config.yaml
arch: "vit"
model: "image classifier"
dataset: "retinal OCT scans (Kermany 2017)"
train_examples: 98430
image_size: 96
crop_scale_min: 0.5
horizontal_flip: true
translate: 0.06
rotation_deg: 10
cutout: 0.25
targets: ["finding"]
num_classes: 4
norm: "rmsnorm"
norm_position: "pre"
hidden_act: "gelu"
mlp_ratio: 4
head_dim: 16
fused_qkv: false
bias: "none"
qk_norm: false
parallel_block: false
inner_norm: false
moe: "top_k"
drop_path: 0.05
num_experts: 32
moe_every: 2
expert_mlp_ratio: 0.5
experts_per_token: 1
shared_expert: false
patch_size: [6, 6]
layers: 12
width: 192
positions: "rope"
pooling: "mean"
label_smoothing: 0.1
loss: "cross_entropy"
residual_init: "scaled_by_depth"
optimizer: "muon"
muon_scale: "match_rms_adamw"
learning_rate: 0.0016
momentum: 0.95
nesterov: true
orthogonalizer: "polar_express"
adamw_lr_other_params: 0.0017
max_grad_norm: 5.0
max_steps: 6900
batch_size: 64
epochs: 4.5
lr_schedule: "wsd"
decay_fraction: 0.4
final_lr_fraction: 0.01
warmup_steps: 130
weight_decay: 0.4
adamw_weight_decay_other_params: 0
Rows from block 5 of a small image classifier, named by matrix and row number. Rows with one number within an expert belong to one neuron, the router's apart. Each number is 500 + 50 x the weight over its row's rms, rounded and kept within 0 to 999. All counts start at 0. Numbers have three digits each.
After each expert's rows are labels from the 100 images, of 14976, where the router gives the expert most weight on average: "top examples" is what is common among them; "patch colour" is the nearest of a few named colours to the mean colour under the peak. Only what is clearly more common there than usual is listed. The data: retinal OCT scans (Kermany 2017).
# router: router (model.blocks.5.mlp.router.weight, 32x192, trained with AdamW), inputs 96-191
# up: expert up (model.blocks.5.mlp.up, 32x96x192), inputs 96-191
# down: expert down (model.blocks.5.mlp.down, 32x192x96, transposed), outputs 96-191

# expert 7
router.7:542602564496540533488491484555479516595502479516482471506610485487517454546496476501491636477417446373459544561499470491425519539418485513530580542488512496572452595519486488520503509533451502490456429573432585526513533462514482424578498450446495466534558520525429531567516452435509485364
up.0:549495527472463518528573529508485517420580603553481450542489507605466490428567505540507558568491482438454521467448519470504491490531537502479566453593522468462504586462505529648519596527527540600487554425519454528480482576482515514555391542481476502540494471462549493388492490469394523574
down.0:530482506491523488496428479425555446529495556514466459435520549410615454480459486509464526542480473423559396502461370588515521558441500412493461520513411530496556471483529473498482527550445505467502515542485512475580483443547526635527555552441493551553475494468566536447522498488498456455
up.1:547532510499533592439492435540527412470527513525406473457451429563515528532580462572453587596453430445471500535528463564463421513511625449514510552394430555402492531504453462524540535550472500603611427500505592562440499438511518489441488433565532489511506505442503486569506519593455504458
down.1:461476529444562529614428542462493489538547517465595474533450598566375472514535464471561587530470575523562498456410556465463522539463522498506463464470496506506480615496467503449555556495444428438474426518395477577501520531494449503514472507494559460482532459640510528509445408438465526556
up.2:493530606550450455516576503508383429364480566532459479436590436451488484457507597522450523420495494559428475523522519546512451468449590479478467431500496423374404494522513412541448573506497443548576484498562530430566540500462495547522558475455493408480432486506462505496585573455503431420
down.2:477446454496516459584523482496483504578406465557434458440465469486528469411466355495610506471485465514553503549550534517523585502584456544505548578503443488528515534535458522423533573560493526453472550423423499603450511458477412515431516500574446500513511546526488434452470506481509527520
up.3:573491474456492547551502461493530581493492427465512519492526502544489628427481509459460514502481569591448527406540531539493508523523438462528433460462500502535485448518531594511580505547552523465502467590506383556545518470475561531484497543445486519489531525527493516513570502546510551522
down.3:434545545553512377443598575500478551448499480587479467506496544456461502522494494596465557463417561475441497454492555482464439397550546470491493496505505440448478549440513461592458511392490547531560463611525498446508423372521549500442525445623392404477545596523605479486544483480434501578
up.4:508410551512429473528547505449513510536541479514487514629482490488394487504521491459441537493505477490546517575528603578454473588487561565484484539485478538459536430484467559444570534440450462569499496553488511464598502546511445492579548543538455479513541542529586446519480441519435569542
down.4:497555504460601498460491484508520491492450547499487476499470468531521448483508535564535525501468509572449531574493437508628557484484468555490444584509511564472611532618531483489497480530452481467460495416555489533526419573535476381522515484495505507502460563465419519525479469498524411562
up.5:556482440561403458421467534501459468473586457502462517515505423400444510485443523472465545473476523435453552448484473425515559432484500491488522487446445499480437495501570409448546493400536440560424554546505461516433550467519510450444456503607489511404457514474474592530593512486580540542
down.5:398558554466459566499525476528484516537502562498571455475524544544525489417505533493518491469514529454441388451432401448419525485446439539471539537576532509461412483426481528405440502433565499527498531449474517412518490424430467498470492577391572517450445471503508388490476467474622522474
up.6:486498549434558459517541497536495481415573395510526515508567397441593541495489462454437534446475479496447503435478547506614508529486538467445387531429465506451538644541419603517485459466516513416476517563451539533431546584408548445509574520581509496450542496619562560475465431505479485574
down.6:535483484490501459621479493544618478513490562488562534522487523468388496521545472494525637467493549440555456451497556557457660483455501502412484490503478471464569517412482436469492529435506475534542498503574532542395561470542551478473470354470461544515530500388515439522519506514582386476
top examples: finding: diabetic macular edema
patch colour: grey

# expert 18
router.18:491557563531513478457465417508588407435573458527521475539509484554597411351528533396475460503464441467454483600525487454489502479495604445406500481521548487421528472601450494436537510473483482531545565550502569512531515498485524467527425475435531564483479566573510481526495609488474581512
up.0:460566499474526554528401532482546593524451490494548527481516535521507449525537408503325510492450424492519519568470523532616561560477487444462501463516450509486511553464401539442464400365468467468469446491514518549462511492488531490408441484484568512526415539460533477554526515466575472420
down.0:546496524381428375524490480613467509464517530425536546463434514479412481500545596464522431531557466480498555452598494491537526514509382407430470484450507492475497529464529578413438500609496540546452495528539458484423476556439509545603508476476511463485540493571498456463494580539508580533
up.1:468537422398490591416458499432502615565572473549462482498420505484563522463573514465374457427508523599543503456432453537376494533547446469527614572499488489471480437515631467474500522466558503498425516539441505500512533516509470562514425464519517503449503541413523500500451502497570536501
down.1:509504489568458456487544509411448552498517384448424476495523566494504546474396465539458532478574387587572567539439491542535466581507514476509454486517525590422453503472434536524526534466457592462526469523505613523433447546515494536457493559567426527431451447463417501526468550399511529523
up.2:536532439603560499512530466494477414480396555461480529492403579451433486624483448586549414580479436552483470482442518513524495425606443464535632554507482522455545521512479530514506581517555558554519554414465488558528445482509530519476537554531512497553524500402519431542492511506620456582
down.2:525468532528550512538521483458445469570561504523484487540444506486465506516546570424560575476564559465599562516417561537577495541471494421436497469501477404472483565504489513587459541598445454446447465520505550543508558488506505492486624462519513518524460471478481560499475479552520515526
up.3:500506537405494479488483597511513532508432510505559514537401462564449551553542380521509460472485439479605540452465477485480478471568479443472569527491509539502543485447548587582468528473489558634576500440562433458589545504441485568472566542479485473568553428467513455475494484532481520552
down.3:531534497474538596457488435483530427503542458414504503496539602482505440537454472491516541590554455472354548465496617504450484509535499537439473533472434508437486447485467503539427569562506507559539492621495457492463494433530581476496476466467529509438435498580531578614538493531486532480
up.4:510551516494377548564545422597479509534459510476433542555441436528426469526565387564477438396493504486521535557518434481446396463584525522465544522439507593467431390468499430420539498575488490518520545469506473545529470527606563585485472641394450472515457453477459485501521506473418506475
down.4:551469451598447520479554514498447452512494491456492451627493499542501582520423465523497538480515463436548432473523446506497557505464536566503448474424440500437511540563457511561453469397603511552476537552384561373518574494468472522564470529527544478473496504436420579486493518509458590463
up.5:468466502451541485515551462533542520481523518570483476528539433422548538544569446493523464481449571512506453500576495506472643397509574530450416507418565490486445547547535524466509509522526463545474464544472467487445469458464475592453506410468453512392499496534518564469490431568553482541
down.5:515437490457477485476533467561492540564466564472553518419468468490572532451424547509480422515615476600527464474609490492444469471480565485563506503646478370542548425430506499515468484422590491485531557442471529512492528470521556397542490445525477466588544570449468562457543500507496462427
up.6:572511445545526546568504465496428496403445482498495527476405490548536537556515477466516430501512421552587517590493579499478562469507456526591467443410443464498583493492480500546524481497500507446465475522466428501535430449564539567516510472356603449431637460591410435410545548490551423493
down.6:442462507469547593469517467459545499511555522425581428501496513496523486464536477380543541557574508577471525497466519480414438519525514530536457487534450416510494553440476484517482414578519498540530559584489552443519489561556439536515509530487380438481499585457556485513477489473457498435
top examples: finding: normal
patch colour: grey

# expert 25
router.25:418471563500531417490424595426571414459486440565427507485450511533559559492440594505420520471537545415502499551541438477431456469477567509478419530459602497527409437529543553491471567507441491512493545511509472500590497458488452477542446485526493432464500441444541491521479460458485584565
up.0:486363527489406575574435443480438443452405515490503496492482468448476527458518466449648548508474466519604464554440446513500529563437434494495446522550534476506467428550626535569451419530532436433510491412509502445492444482479502459376542470478489486508498586514480594498523461512415592551
down.0:541506459434531531422503564534445443525470456461596576516546519537467498431460406486534427540542511529523481497465386457569499468555462589483490462553420528474476499537477613505463528510513486459480571421510487518491482467510482581447552489470440482507458512498501529501528581532466598497
up.1:509384527464460527368566509520566473493390561516416483471482487451467513400472585454404522463491514479423554472443401497438608493495419529547559496538474555466525564447385459478443494452560523462659500445520512506506441517490562540483529496405477524500566519471480572521523523426512565545
down.1:458435541474435505542505625551502492550514468468386474431456594446568492436527441532560481502466560548553525476471523526516447554480541466533495549529503541483403477543494604621513585490509539493452578592538530529413498492500413556486537519493535482427492503444512541499461581529520525507
up.2:481545540463497419634462536561537459483536478560517523496534503598532506532537499489527516542482567509527444478537516517530508533536446494521466446468548495531492540473556567643551493454534464572440524463546518492528528537473538416501498508580488428515391545449555504467529445415443581494
down.2:462529453466436565478560489523479432575441505519472573540472549410542519504450509612539419507464511589471496571530458439595518525531556584510412567429506516486570512487519511538566456420541445467493408531495557465466531517449568504478460413499465501419579522527566481436458479491502534434
up.3:515465404501500420479507518497427463531435516517395535439431564568524515499515555527557481529432547591495545565514490477522464543550406519591470400380518454517535535526474403455397501495472589502422486436462462409476503472474519492466499439443556547500535461575508448512459587353454492469
down.3:460490515413559561520521526466465503484576589574503602591448491499544432518525541492467378431527516436511489459554584588418479497534508514540544522599475575537515467516550520529422538508501514570468452487457515501514451506540510469499470533584550442532491494467490516510404504518467500472
up.4:428564487567500494628507506612549479475507473507475482566540418498553485433580585429501542434486491522463420506552500560473508457460525555486517500449414459461431508533511486381512380363518442520545493450494552543504529477560492536513485430475495508439543524536486433543567531593460432527
down.4:515475452453497465512551529492536460496462614543492493461506487440526422463452454477487470558484497510582412541540505528533503496509518490574548578524618496540493490521563508436554498513574597495528525594506447520538471485494424612600489489532579523604499451505555427552516504558531521487
up.5:448495463475464565542482532483511534472503472515526496524456514583563486451534456580493489488474420480430545410483425454561494430493530522494439491427460554486507393538481506545523521442461572474489533495483678445421466497451513445515545487497552559487464534506482426567443528528520430435
down.5:504652462527440534585478505527498531664538527422533442518509451499470493512498429479539465442458546539466453567542514450482487551521484538471583561494433499572443513492481577469541593515561467492454423519427484551476529449461490458499561459485412481513549601484559564528535592485530492493
up.6:566443505551459575496496539553500454481474470581500485574588440520464509465503543467493441547469480490568434563438463505469540555595448461538582500474632555480421472469561505459553411503625509413573433466502562450428414474489557571404557523416473530577406554450507500501546514387516469448
down.6:544512456427506472450541478430414497452511452363525579481530464461472510405415500480538405439494462533499533517511456462503514477547473564537510464509462494475454505507498475479440531511634572448512545398528502510498532501443400556352489457483645510566493526534464565541560468440489543593
top examples: finding: choroidal neovascularization
patch colour: grey

# expert 30
router.30:426487556558557504412463603390479534387542540544480499448558507484521446583429604515410458452487438498507485473423455494511475467453552506415521563492540483597528412620486523567510434577448385509574493514559480570421439579520507479531487476509531504423608485445530464436437479460453517586
up.0:528500553507475426470537508481477531524455442502598525519495561596433540459417567526451514523593539500515524565543547463516459518416485484607475477577490471496446464506544517527433442509571529468485535468419504438447568577447537464424561565492434620438414484517439413578461443501584545491
down.0:483480520537511550441495486510495424521477413411429485527468576577561562524593499468538488474507522456479559468460485471541579449586494585486433557519440482519372517485532494486592495532532527567497548437475489451432537520549532541653430584492593472500505483479506513454414529480557499445
up.1:507538437529543424586501519523454536572492503537514461557499561513467523437546570601447443435601473560439477428563473525498540513587458583508509512530500499593488608445454511534489627496530524547568522417499519563496531556522517417540458454456492510554523494529455519542465454395550470531
down.1:447497538491517518527590595512539452554480445507497370444461640471503507487499523542573515503466493557583444619490507433420528528460424424520554538548523516534571410529436489496525551572502546478565587627512544554416456537444493486513539536563539523536487505457540490496544532477579446470
up.2:548531527403494475496616515538421460465504442533521515476539490458510538419539481504546531543480522565483547441498506528525449526429566509425470482463472537462546537426488486515554494568518519474501458491576466417556545494528496496538536463570561430367497517545481489558542558429474521539
down.2:532452529538498478561333481412506504530551470525561506472557449482538514556514471489498458498468463456462553426517569579498471443422521553569600462509470497579517494457487417578569488522548385494460475417445420466454611504540467493494458580435557499518497531468543521447532493460523491428
up.3:553424503620472428545518572519485487510511403527550464524530509393468569435492495577427472454503523397479450547570581548443520450407469509537589463467462459556465595451475545469440451505569456503460525479529519641566421575520599450508577486501482540498506505576532549492510464540563433488
down.3:513519460590516503517436499409485529514514533505519518490418511585508593432523524519454522492510519508478455472490522408406484521496426609506571574435523568578481453499472413556587503544619484632429513492494428431516449485583514601560546456512459589510386463509542532436460424504482516562
up.4:528503420475565532589533494450566521475458605450540524453493558484561465491457454513341530507540495528464484578396558463526500490437510538489502485511501436514503480452488478526408564367389468621522468514547473521493495450532478432477504356458512525487568509535449532419542436612445545431
down.4:480469463449416508469541486488469445518528440557433573458463416530496538489507509468413455481537507481498416423540485575513518493552522510446542496539483498469555432482451610560474471498562522424527557544452448576628503569385465480512476536547550575460534477610536465594497476526657504460
up.5:534548463506453547512450448502537451563485490490472514475578488571647543514544460548477514500478403529559596484499541546538563563495423476541437448551464414526520529516466526600535528476477495475557513440532567491525478497544515571439455510443515477518507529473526473440484443468515480461
down.5:397583434474494342582448586558495501524462534533433445595495533491515492512471556548532418449583498538530472501595561462443545515452445488433599503522485475502517428623486540504582461461526546528470547536575522570420542492473526489516405475505482487564512486447439551498499499501565466487
up.6:495549435567502410449517469476541492496451486482446502454429516525533529525515533459537497484539483485378477498504554410583491525472420552504486456418425476546505478515409496443358471519528516483607576427398520546525517506482534514467608452543487510443465506550542433552473540424528557507
down.6:514535559581519427456548478520455554480434452524475521432555631566599527562547487568487493632513590481533470461469553528485526482440528541562434495471505555519512559540576467584635551484476573574483515469433499522515473505507540518471525608480471522525430484528494587502470485501553492440
top examples: finding: diabetic macular edema
patch colour: grey

# expert 3
router.3:474533473432429511564397457501573480489496432542517509543517540521567464574473529493492421474489553572554592528448554533538452542618507435544561449451531447473470442553491469438530436561585569527549549573553574577536498493510490539528455596479492535565483458430501476570453492450529455539
up.0:513443462558453424364527539552511461408522527555609462534516427432468554550520482485445452547544505446460540591528465472509463379469470457499466519462412494517489582486565526582533469414464559466493499483543598495474431452483553396465557475467482423464421419589473409500450530443539523493
down.0:472558507445483506503510507476501532457536544550430505449515522498456483615534449512386437495451393409490554475425432496501555521346474535490520469524542469589442497449484441552302512558536475498502509488564462538543512500545537469460480609437453548544461401563495586524464505431511435504
up.1:503515466466488530567516542476522491484542423398494523438435588559519505435653474535535568451465451459501498479477535508466512470536545483491396562534493560435486512475516551484518490477486547465508507588529466509440487541441435534580532408464554517404433460612481484429543541582399586510
down.1:469547461458546556579477481471544526478399453552455533563530518458431498499572519463441437577550513508544556463605499404501547477511584538485471554568468550554501573517418491510613494502577492511528438480445547546525485447395482497535450493531484423537463528385448470498520490514474424519
up.2:547469465506387471564520523469544494448441510460567515577463436498444516530541500516591522550498547537496615476500512403416546503537488504590483481404472554492492431536454510393549451497559554502577535466530474581469465521547507435465532514529479482515546473465486475534441459441526442578
down.2:486546428570509539526481478476559541453534512553389485458473505519490501542463404519487453474458446400493511503531400448516427454575415471496560430446599499544500441496533504488479501462549450558452448440507510499532505492509575486453536443518451540523431437483516554512516551417529456549
up.3:486431413482514525517493467505506577420532490472574475491422490549458489525481530489538435407452603583501542456485528387520439502517513495445521553546468482521485524516412571456534529480553458545463573502443535373436475467452461535589474585462490434514479579522533510534559566585525526548
down.3:471500496570431527506451506526452552462562504560452482484450471467574542414493407471501453543426568530521477521585501523430482500547424493554471536545564445483525473406385495448448464447530506511359478447497488530583557436463537532573495546440515398470507403422502557447501584520507518552
up.4:544559518534558439464512535458433485527630456524523528524433551501506441510441529494468466508499470468590493517442620477466561503468581538543463513584421469541506460543510474531506582406456544564544569444470521444545558431455493576412549502570520544520419544393485505447587491614569500517
down.4:497410511583507445467491364520483536487433496556553418554540476478481494563496497498561473549512591557498465459520445564492495459379444450453442420539540478539488472546459455555527515410476457514502554502467601518445555568516478506370460494447566398546476541493519528437498529483455484464
up.5:427566450443492493527499509481484493536528590417521556491466546574454502490513511508490422474494433462506419539559455494563499542485474492505561488495507450476450434526410554524517505567531507515572504405519466475486476576512500461464478590507505531546489486485534419584588465518557542455
down.5:506452444472470535505470515486489598593462537478540514539485482518531498557606434593501610559471471446477457535461581589549524458453519451536536498498515445451452486489539531493488499452495501434419497452510459555439535579544574486541562412439519403500421536497544490442509535543442463463
up.6:412473494473470608517564506438521489489538437425538448444489510520551450558468552508539459585523446439527451527544548391453462558447513421545500504488494522512462591480488510553493467481536561400498413446539576433560528477444430516526543537583536477449477598511546544497553469530538526388
down.6:578499501471459494488450528506487464503504514542560487545503497418517564478444493513500479502482543520520487588515488441563457543451507473434523442493580453524519491561439427492470606494546452470479552529497535567485484369520562514437542594450561383516514459397469458457545473561509541585
top examples: finding: choroidal neovascularization
patch colour: grey

# expert 12
router.12:499454482481498563451480527508513521433560414485530458471585558532456420592349441482543527510473512447475534525502444448542484450478521469510585540491543451492538477515318380529510416503453555484449448514523509504543431497480484488455566489467534521454517556590420613562431371606530533517
up.0:471529528466379448502518496454499439519402547531451453412519523477492520417515482535512492491576435495534454473504540534433453435465400545543489472519582518549439552447479597486442427484503497553546590532524550405476574466449481494509459437555469484406520443552539456634482488472462569537
down.0:465498478464518629487516392556494478504505552500419595603526415497497488493527440564536526477459556449415514473500505498462542500471495493476458525460532409420371504480557415582489526535552475420488550507434575558536488535476530498496522491457565562509518532453541461559503481470533464487
up.1:521416561426472455401508493568515522481416511446523483507529533491510518429425516588462562584475499517467413518467524532462519537508585530550528522427440499444570429440471483526445473507391521388474480535516443501476477625527529411495557621471557427417568434513488507427450451468488497613
down.1:426428455540542483496419579418474531504442516445434523508548515523510469469393475525471561522545591499564444596489479479571359524415446517430499486487488555501501565451540568446509610463582401430506491561497427495532523545582445460497511528473515571571480450403531599424453540500419481555
up.2:422500438518344503405518555506570437479465497544433556482417429437474558507484539538496443566600488529489475452488541564519484538458520512522402417497441431449503476465396486547508550380436611520507499543490492454533432532550585554469497406506487526477553474453558437489448502556456518452
down.2:530485509549510536368419484510435395529425566585492590487495514467448553505512396644531375503518558484524521551514532492504471431562482529536464417607543463539447508511557559485540532473537517446427469491481486560502513601516539398522539505464515499473488586545442522508525513514540446475
up.3:557462489501474455545469463540528519439588465597487497495535419478443532478572603441447476498523388534497581546483545452441546467516501538433408526527503521500520415488461515563454561588469409534464556441540527503460486468539506384480480486436485543429447478551493565450415449567542445583
down.3:482537326543551450577483525502487493565484633498491645435491554551464557552534402511532629506494508478522464533436523502458598503426586561534467456520468520486452486561406524499472503517522453564499535516548449503437546531507585475493469414500442537502501486488471500513443565474520532470
up.4:585445496490533458417467495572454612509471546475521472502496523485468454474443325485501494492514487417488461559537463519421451572547487500475606448443495469479435518474460470506541566381527424507464518501454410496567496485560498462501449321491465445514514499464411498468471505457512484391
down.4:491456452468564565486509491482503511461464467488618569547545477472438530438515548516556528600543413543515476510492493395480440579525447420576397511516537609550528381509546509401540484471470517467474554470487505376525499518543548566494463613519513475504540476508502545495466454540558524505
up.5:564442538617589575519447441484482490524445518479552537527524488496541505573522538528441467566477452512485521481547494550576495515549553500558480535542554496521521460549555502477400473510483562483611541450522510528392467528433428524529427416535539531454574441440532489472500477532522370460
down.5:469442543549622463468494526505478475539358517439569486490427511480531475464658512531510468438564507499490439410509594483563450539603497595489467514494506532571476517488654444462431496515489516541444598458507491452424481522483477539518550496465466503538476558541477474559554558491474445513
up.6:598539508406454524506532512438418458442526418528437489460457497615486393517385508488426396379468513472482513492527533541444552517472535460518554431468404467484524492449598451527501414536473578528462443423485590533504462447561500474451585526419540500605481512518528527483499391477548490524
down.6:471461552509445493444593446421430481552500467573459523481497501460416397493457475473461426577439498572517389588501479471497519431523513536460531512523497473549502520458540479453541508504511540462472530540489584502500531438503524502566473528525551491405574558479490532454554545467581497510
top examples: finding: normal
patch colour: grey

# expert 19
router.19:501520490485481535500515568546445511482521565559509386469473454484456483524443439442510479505449510583504583476451525509370570657545485492517490492506414444486509455510477487503533564578540455508545540451507516615494412400376426485539589498526475458537443458515435462531407484494400497467
up.0:507495492473500460548620582555592511488445525524456442536542487491477486463402515478433496442573514513552436486442502550596535531540504445605513481433431522390466591484460516486414521450515518504494484547511484449642568485505497509496508580410496533366448535468517411484581548511522525517
down.0:478513493463568561506475438514450534479504462451438494470405495507476432571580387503644484498506466492484593454546465526525485498484493472469413483579537514559507528594484479510518476675517449472524435592509534483423458522473480491506527531561523528485513492593558544456490491534481458524
up.1:551494437518440404486467507502498510476568554517510455595535531452507526471465568538499565545497462592503465594583567508564540460615573487440559475462502495503443565574514552562527446470638550524524593484531476550490547574581471555464568479486551452523456526458433521517463524461482517594
down.1:454451503434514458518508524480524511569568555548649510573378520475475443530522501558417534440486456511539387460457524545495489516404496527495548492518417491607540518479518416468494525485467442439475521556564522514521511359578523547538508506520487488448497555540542521529564474501503465514
up.2:474509477430456474526536481464503434463551483530489470507543515482455475465570459412447538531482525472586395518448509445587500484478494472525441463505519436539497450524505508512442415550500412437511484483516395406489496519549525571463566491488538534429544543521574569410514567492487410524
down.2:463481519466472582463438519515417489514525528418464525474485527428579486463423472464509455487381516462493615509464518558544511464547481463439462538502526483541594505506416482485495506595497611476516503468451546590558480533515485379454468570481466573536489457481479550481474486518582581560
up.3:517452561400549513509488475453458489556569450492452561484461479493508512561578608456543473475486495489500485507526481484557575536571512571391551514544475477552527465503488433477495416535474515580504449473461506542472535443563487446496439489586494474475563456499407522530487467451568526466
down.3:455610464450517490458420482519538489439528552477571533518589453496565539444438481499406522525522467509458525446446464365505531468478540569504425453489459587527559542447548536500497505458519468570493470450515388403533447586469466453467519588443479489476551461473517525390561545544512461432
up.4:487561493548460511337504499445537461514471501482492541489545490485491505467412514513495510504534465465523485471519480623561474540548487459521540507520513550481561569532582534508501472561542424530445494537447477574550372438462530446415469598493443475577497529477544466565482479551582551465
down.4:461553465515515568476527463503418476559497446559505531466459485504461400607571564440516351407507435500473513541459490545464504538513547516541511489470441383563510508506453550517556507481511423555447474528505457468546548473463467500519541474473440498496491474527528450485456491564501567502
up.5:569492497498579469394458446427481543513470531550512571545436464444463618603507486498512512429469505410457513511466556439477481479447506518483509559467550631466509618459501542489434594532464513527601583569515409469486500536467534381488540556457536442563578492535498503361554481438549510581
down.5:532635491489456522454498505539522491467588464541490496509504506481531523523464495469495477498477501478540451472412448553429542449585451479546565569484457486495468472490524514529560480508522595548430527504504556448462425431490416531529507432428515562471453573476395448502484392464618474608
up.6:438538471448503465520519483445579444474517519505567460490495401413440491534381504450446502540510579567473511563598489536486492435424506530481511549526427496495518505543402531509565493469433410564487413434562433473505567381522479505515461549479479474524435519504518445490497557567560453484
down.6:456569479528590386505564558534437506489462454484459594475492478483564416492454558516498537436535423507572419485556566545481448468464468527563578440479492438527585483556495499540522438577581480544411504469398423525542552513459551520508461573410488558481560465470626486509533436477467436503
top examples: finding: normal
patch colour: grey

# expert 13
router.13:436468488472543521585551454528486595437480517545424506556542522498478378525501396557383476464468439574482450471482388528485375537397498515416469528477430519509356467570495496513485570456436460473499370536440515539463434470536581508510526532448418409515431584529489456468583549536512454516
up.0:483546492486512502597502486505556489579504464510528487529485540470571470508560514535467469522509492593557490585517523495497404533454430504474496444489447490516450576586448527486525517450477382488543478531436452511541575505515511478399493527408506488482456505477469453480639590562471479522
down.0:526468435487398516518542493566468420531534549512454519468582500492506518483489463623569524427576516446544568458482494487484442581534446452469455482550554532483477559436448475595504481503517522450489463556504646490484489458450482457458510455480443497571519592460450457495579492482531529604
up.1:519483569477454524548424533512500533442498411430515533520456502464515444428505350478415460516493500396389511552592526482455449531510469491502555444480514540439497494393469496486483438543524523414496506539575520453552489554530601481489480522523490579609477399527452471476472490460483478483
down.1:471471500465521484486483413503472509477460490599445472494522564510470489557484587510470549509450509500566574524458439495547574511605460499497514502480530427518489478432467418416439498481481446622560511413608468534537410486481529497498534520496516487429466480521472455484549522541468485557
up.2:493518503564522488463472500437507480531424577470459577446532450483491517508421566627445488509478407406450409523451460525600541569553510495523605439547432482500492514569491524481517555549611477491438556522485441405484501492507549486424495613576614447529484514486510500559485481408559502448
down.2:429463449438495509529500482553517536503563457442442570482511464433557412361565543506496483558497493587505526489521497444486489448573464591488486552526464523448577488515447544501371540425487491540625515496458428454555491464490548487501518490447503534456537508510462468523414496554452489528
up.3:585482524500524448585493495483573539436545523597493500523509431444527441459594561525589484568553490513539464509445579523551442562473513502406512517500474504489500428485537459470484546556427485517492451530477488538491483574475467501422579451409460509589506469465628481497537560543475435515
down.3:511448438478477479466498450470493556484519514417533478474540527416471544468526457385474485524525510538517481475482505505555460466576526475480473529471517437560417483428464573516493551518505556479464423581545487518454492539491490506427485485519574488531474498469565508533502386502580631548
up.4:504511557490486529544514543490557488572574460463491560560555460482424557473504614511469527482495522578516558459510545510429452530552392445518591476445558537465521465445540512581451470450513600497566572480500635554540530448470484494521443464551482455513510573494572529465449549418402445511
down.4:469575614528533464496458537449387427461454468517470531394428494480464470581539533521468581515535507496427460530510396576561534479465503452522507441469475424604499553585450377430457425494455438438467445547549546507528447568472408528457508502394446488511473389605509495489518487585602483468
up.5:494490499619452537608521517460485507477558481490399449495532629467498565440523555489540482510577498599506495562535465442539535468448515505434489461449513499499482434554523575451479502615503509456487498440465469454493487489584590455472535510461502482513412568528484550463463536405483405568
down.5:388539500488565532474443501539447550436561549575549488543403458422480530348527497607476487502398582549552448551480457525502485525492472413459497493499466517489526512567581545413532605481507500485420568489465486508533443521559395490609522464564483486526467417430468538570427523468480496583
up.6:482481567478500484474473494487479542495537433497537410508492585492474413576535543486513526510549512532546501401528504521617509452458525466547516498502472625520476491507577582535505466355565464559556500409526566511462506551482561528494545448407474528547460468620470509475489528485482513503
down.6:499497494595439420552535543499513465515467599463398533521550437475549399560456520368469526492475453520625491550470575535481525479452558469557502515504473478466441483535531472575459540487553538482433487468454416588404435438481442534531538507483495529450535538435502550454547527430517533489
top examples: finding: normal
patch colour: grey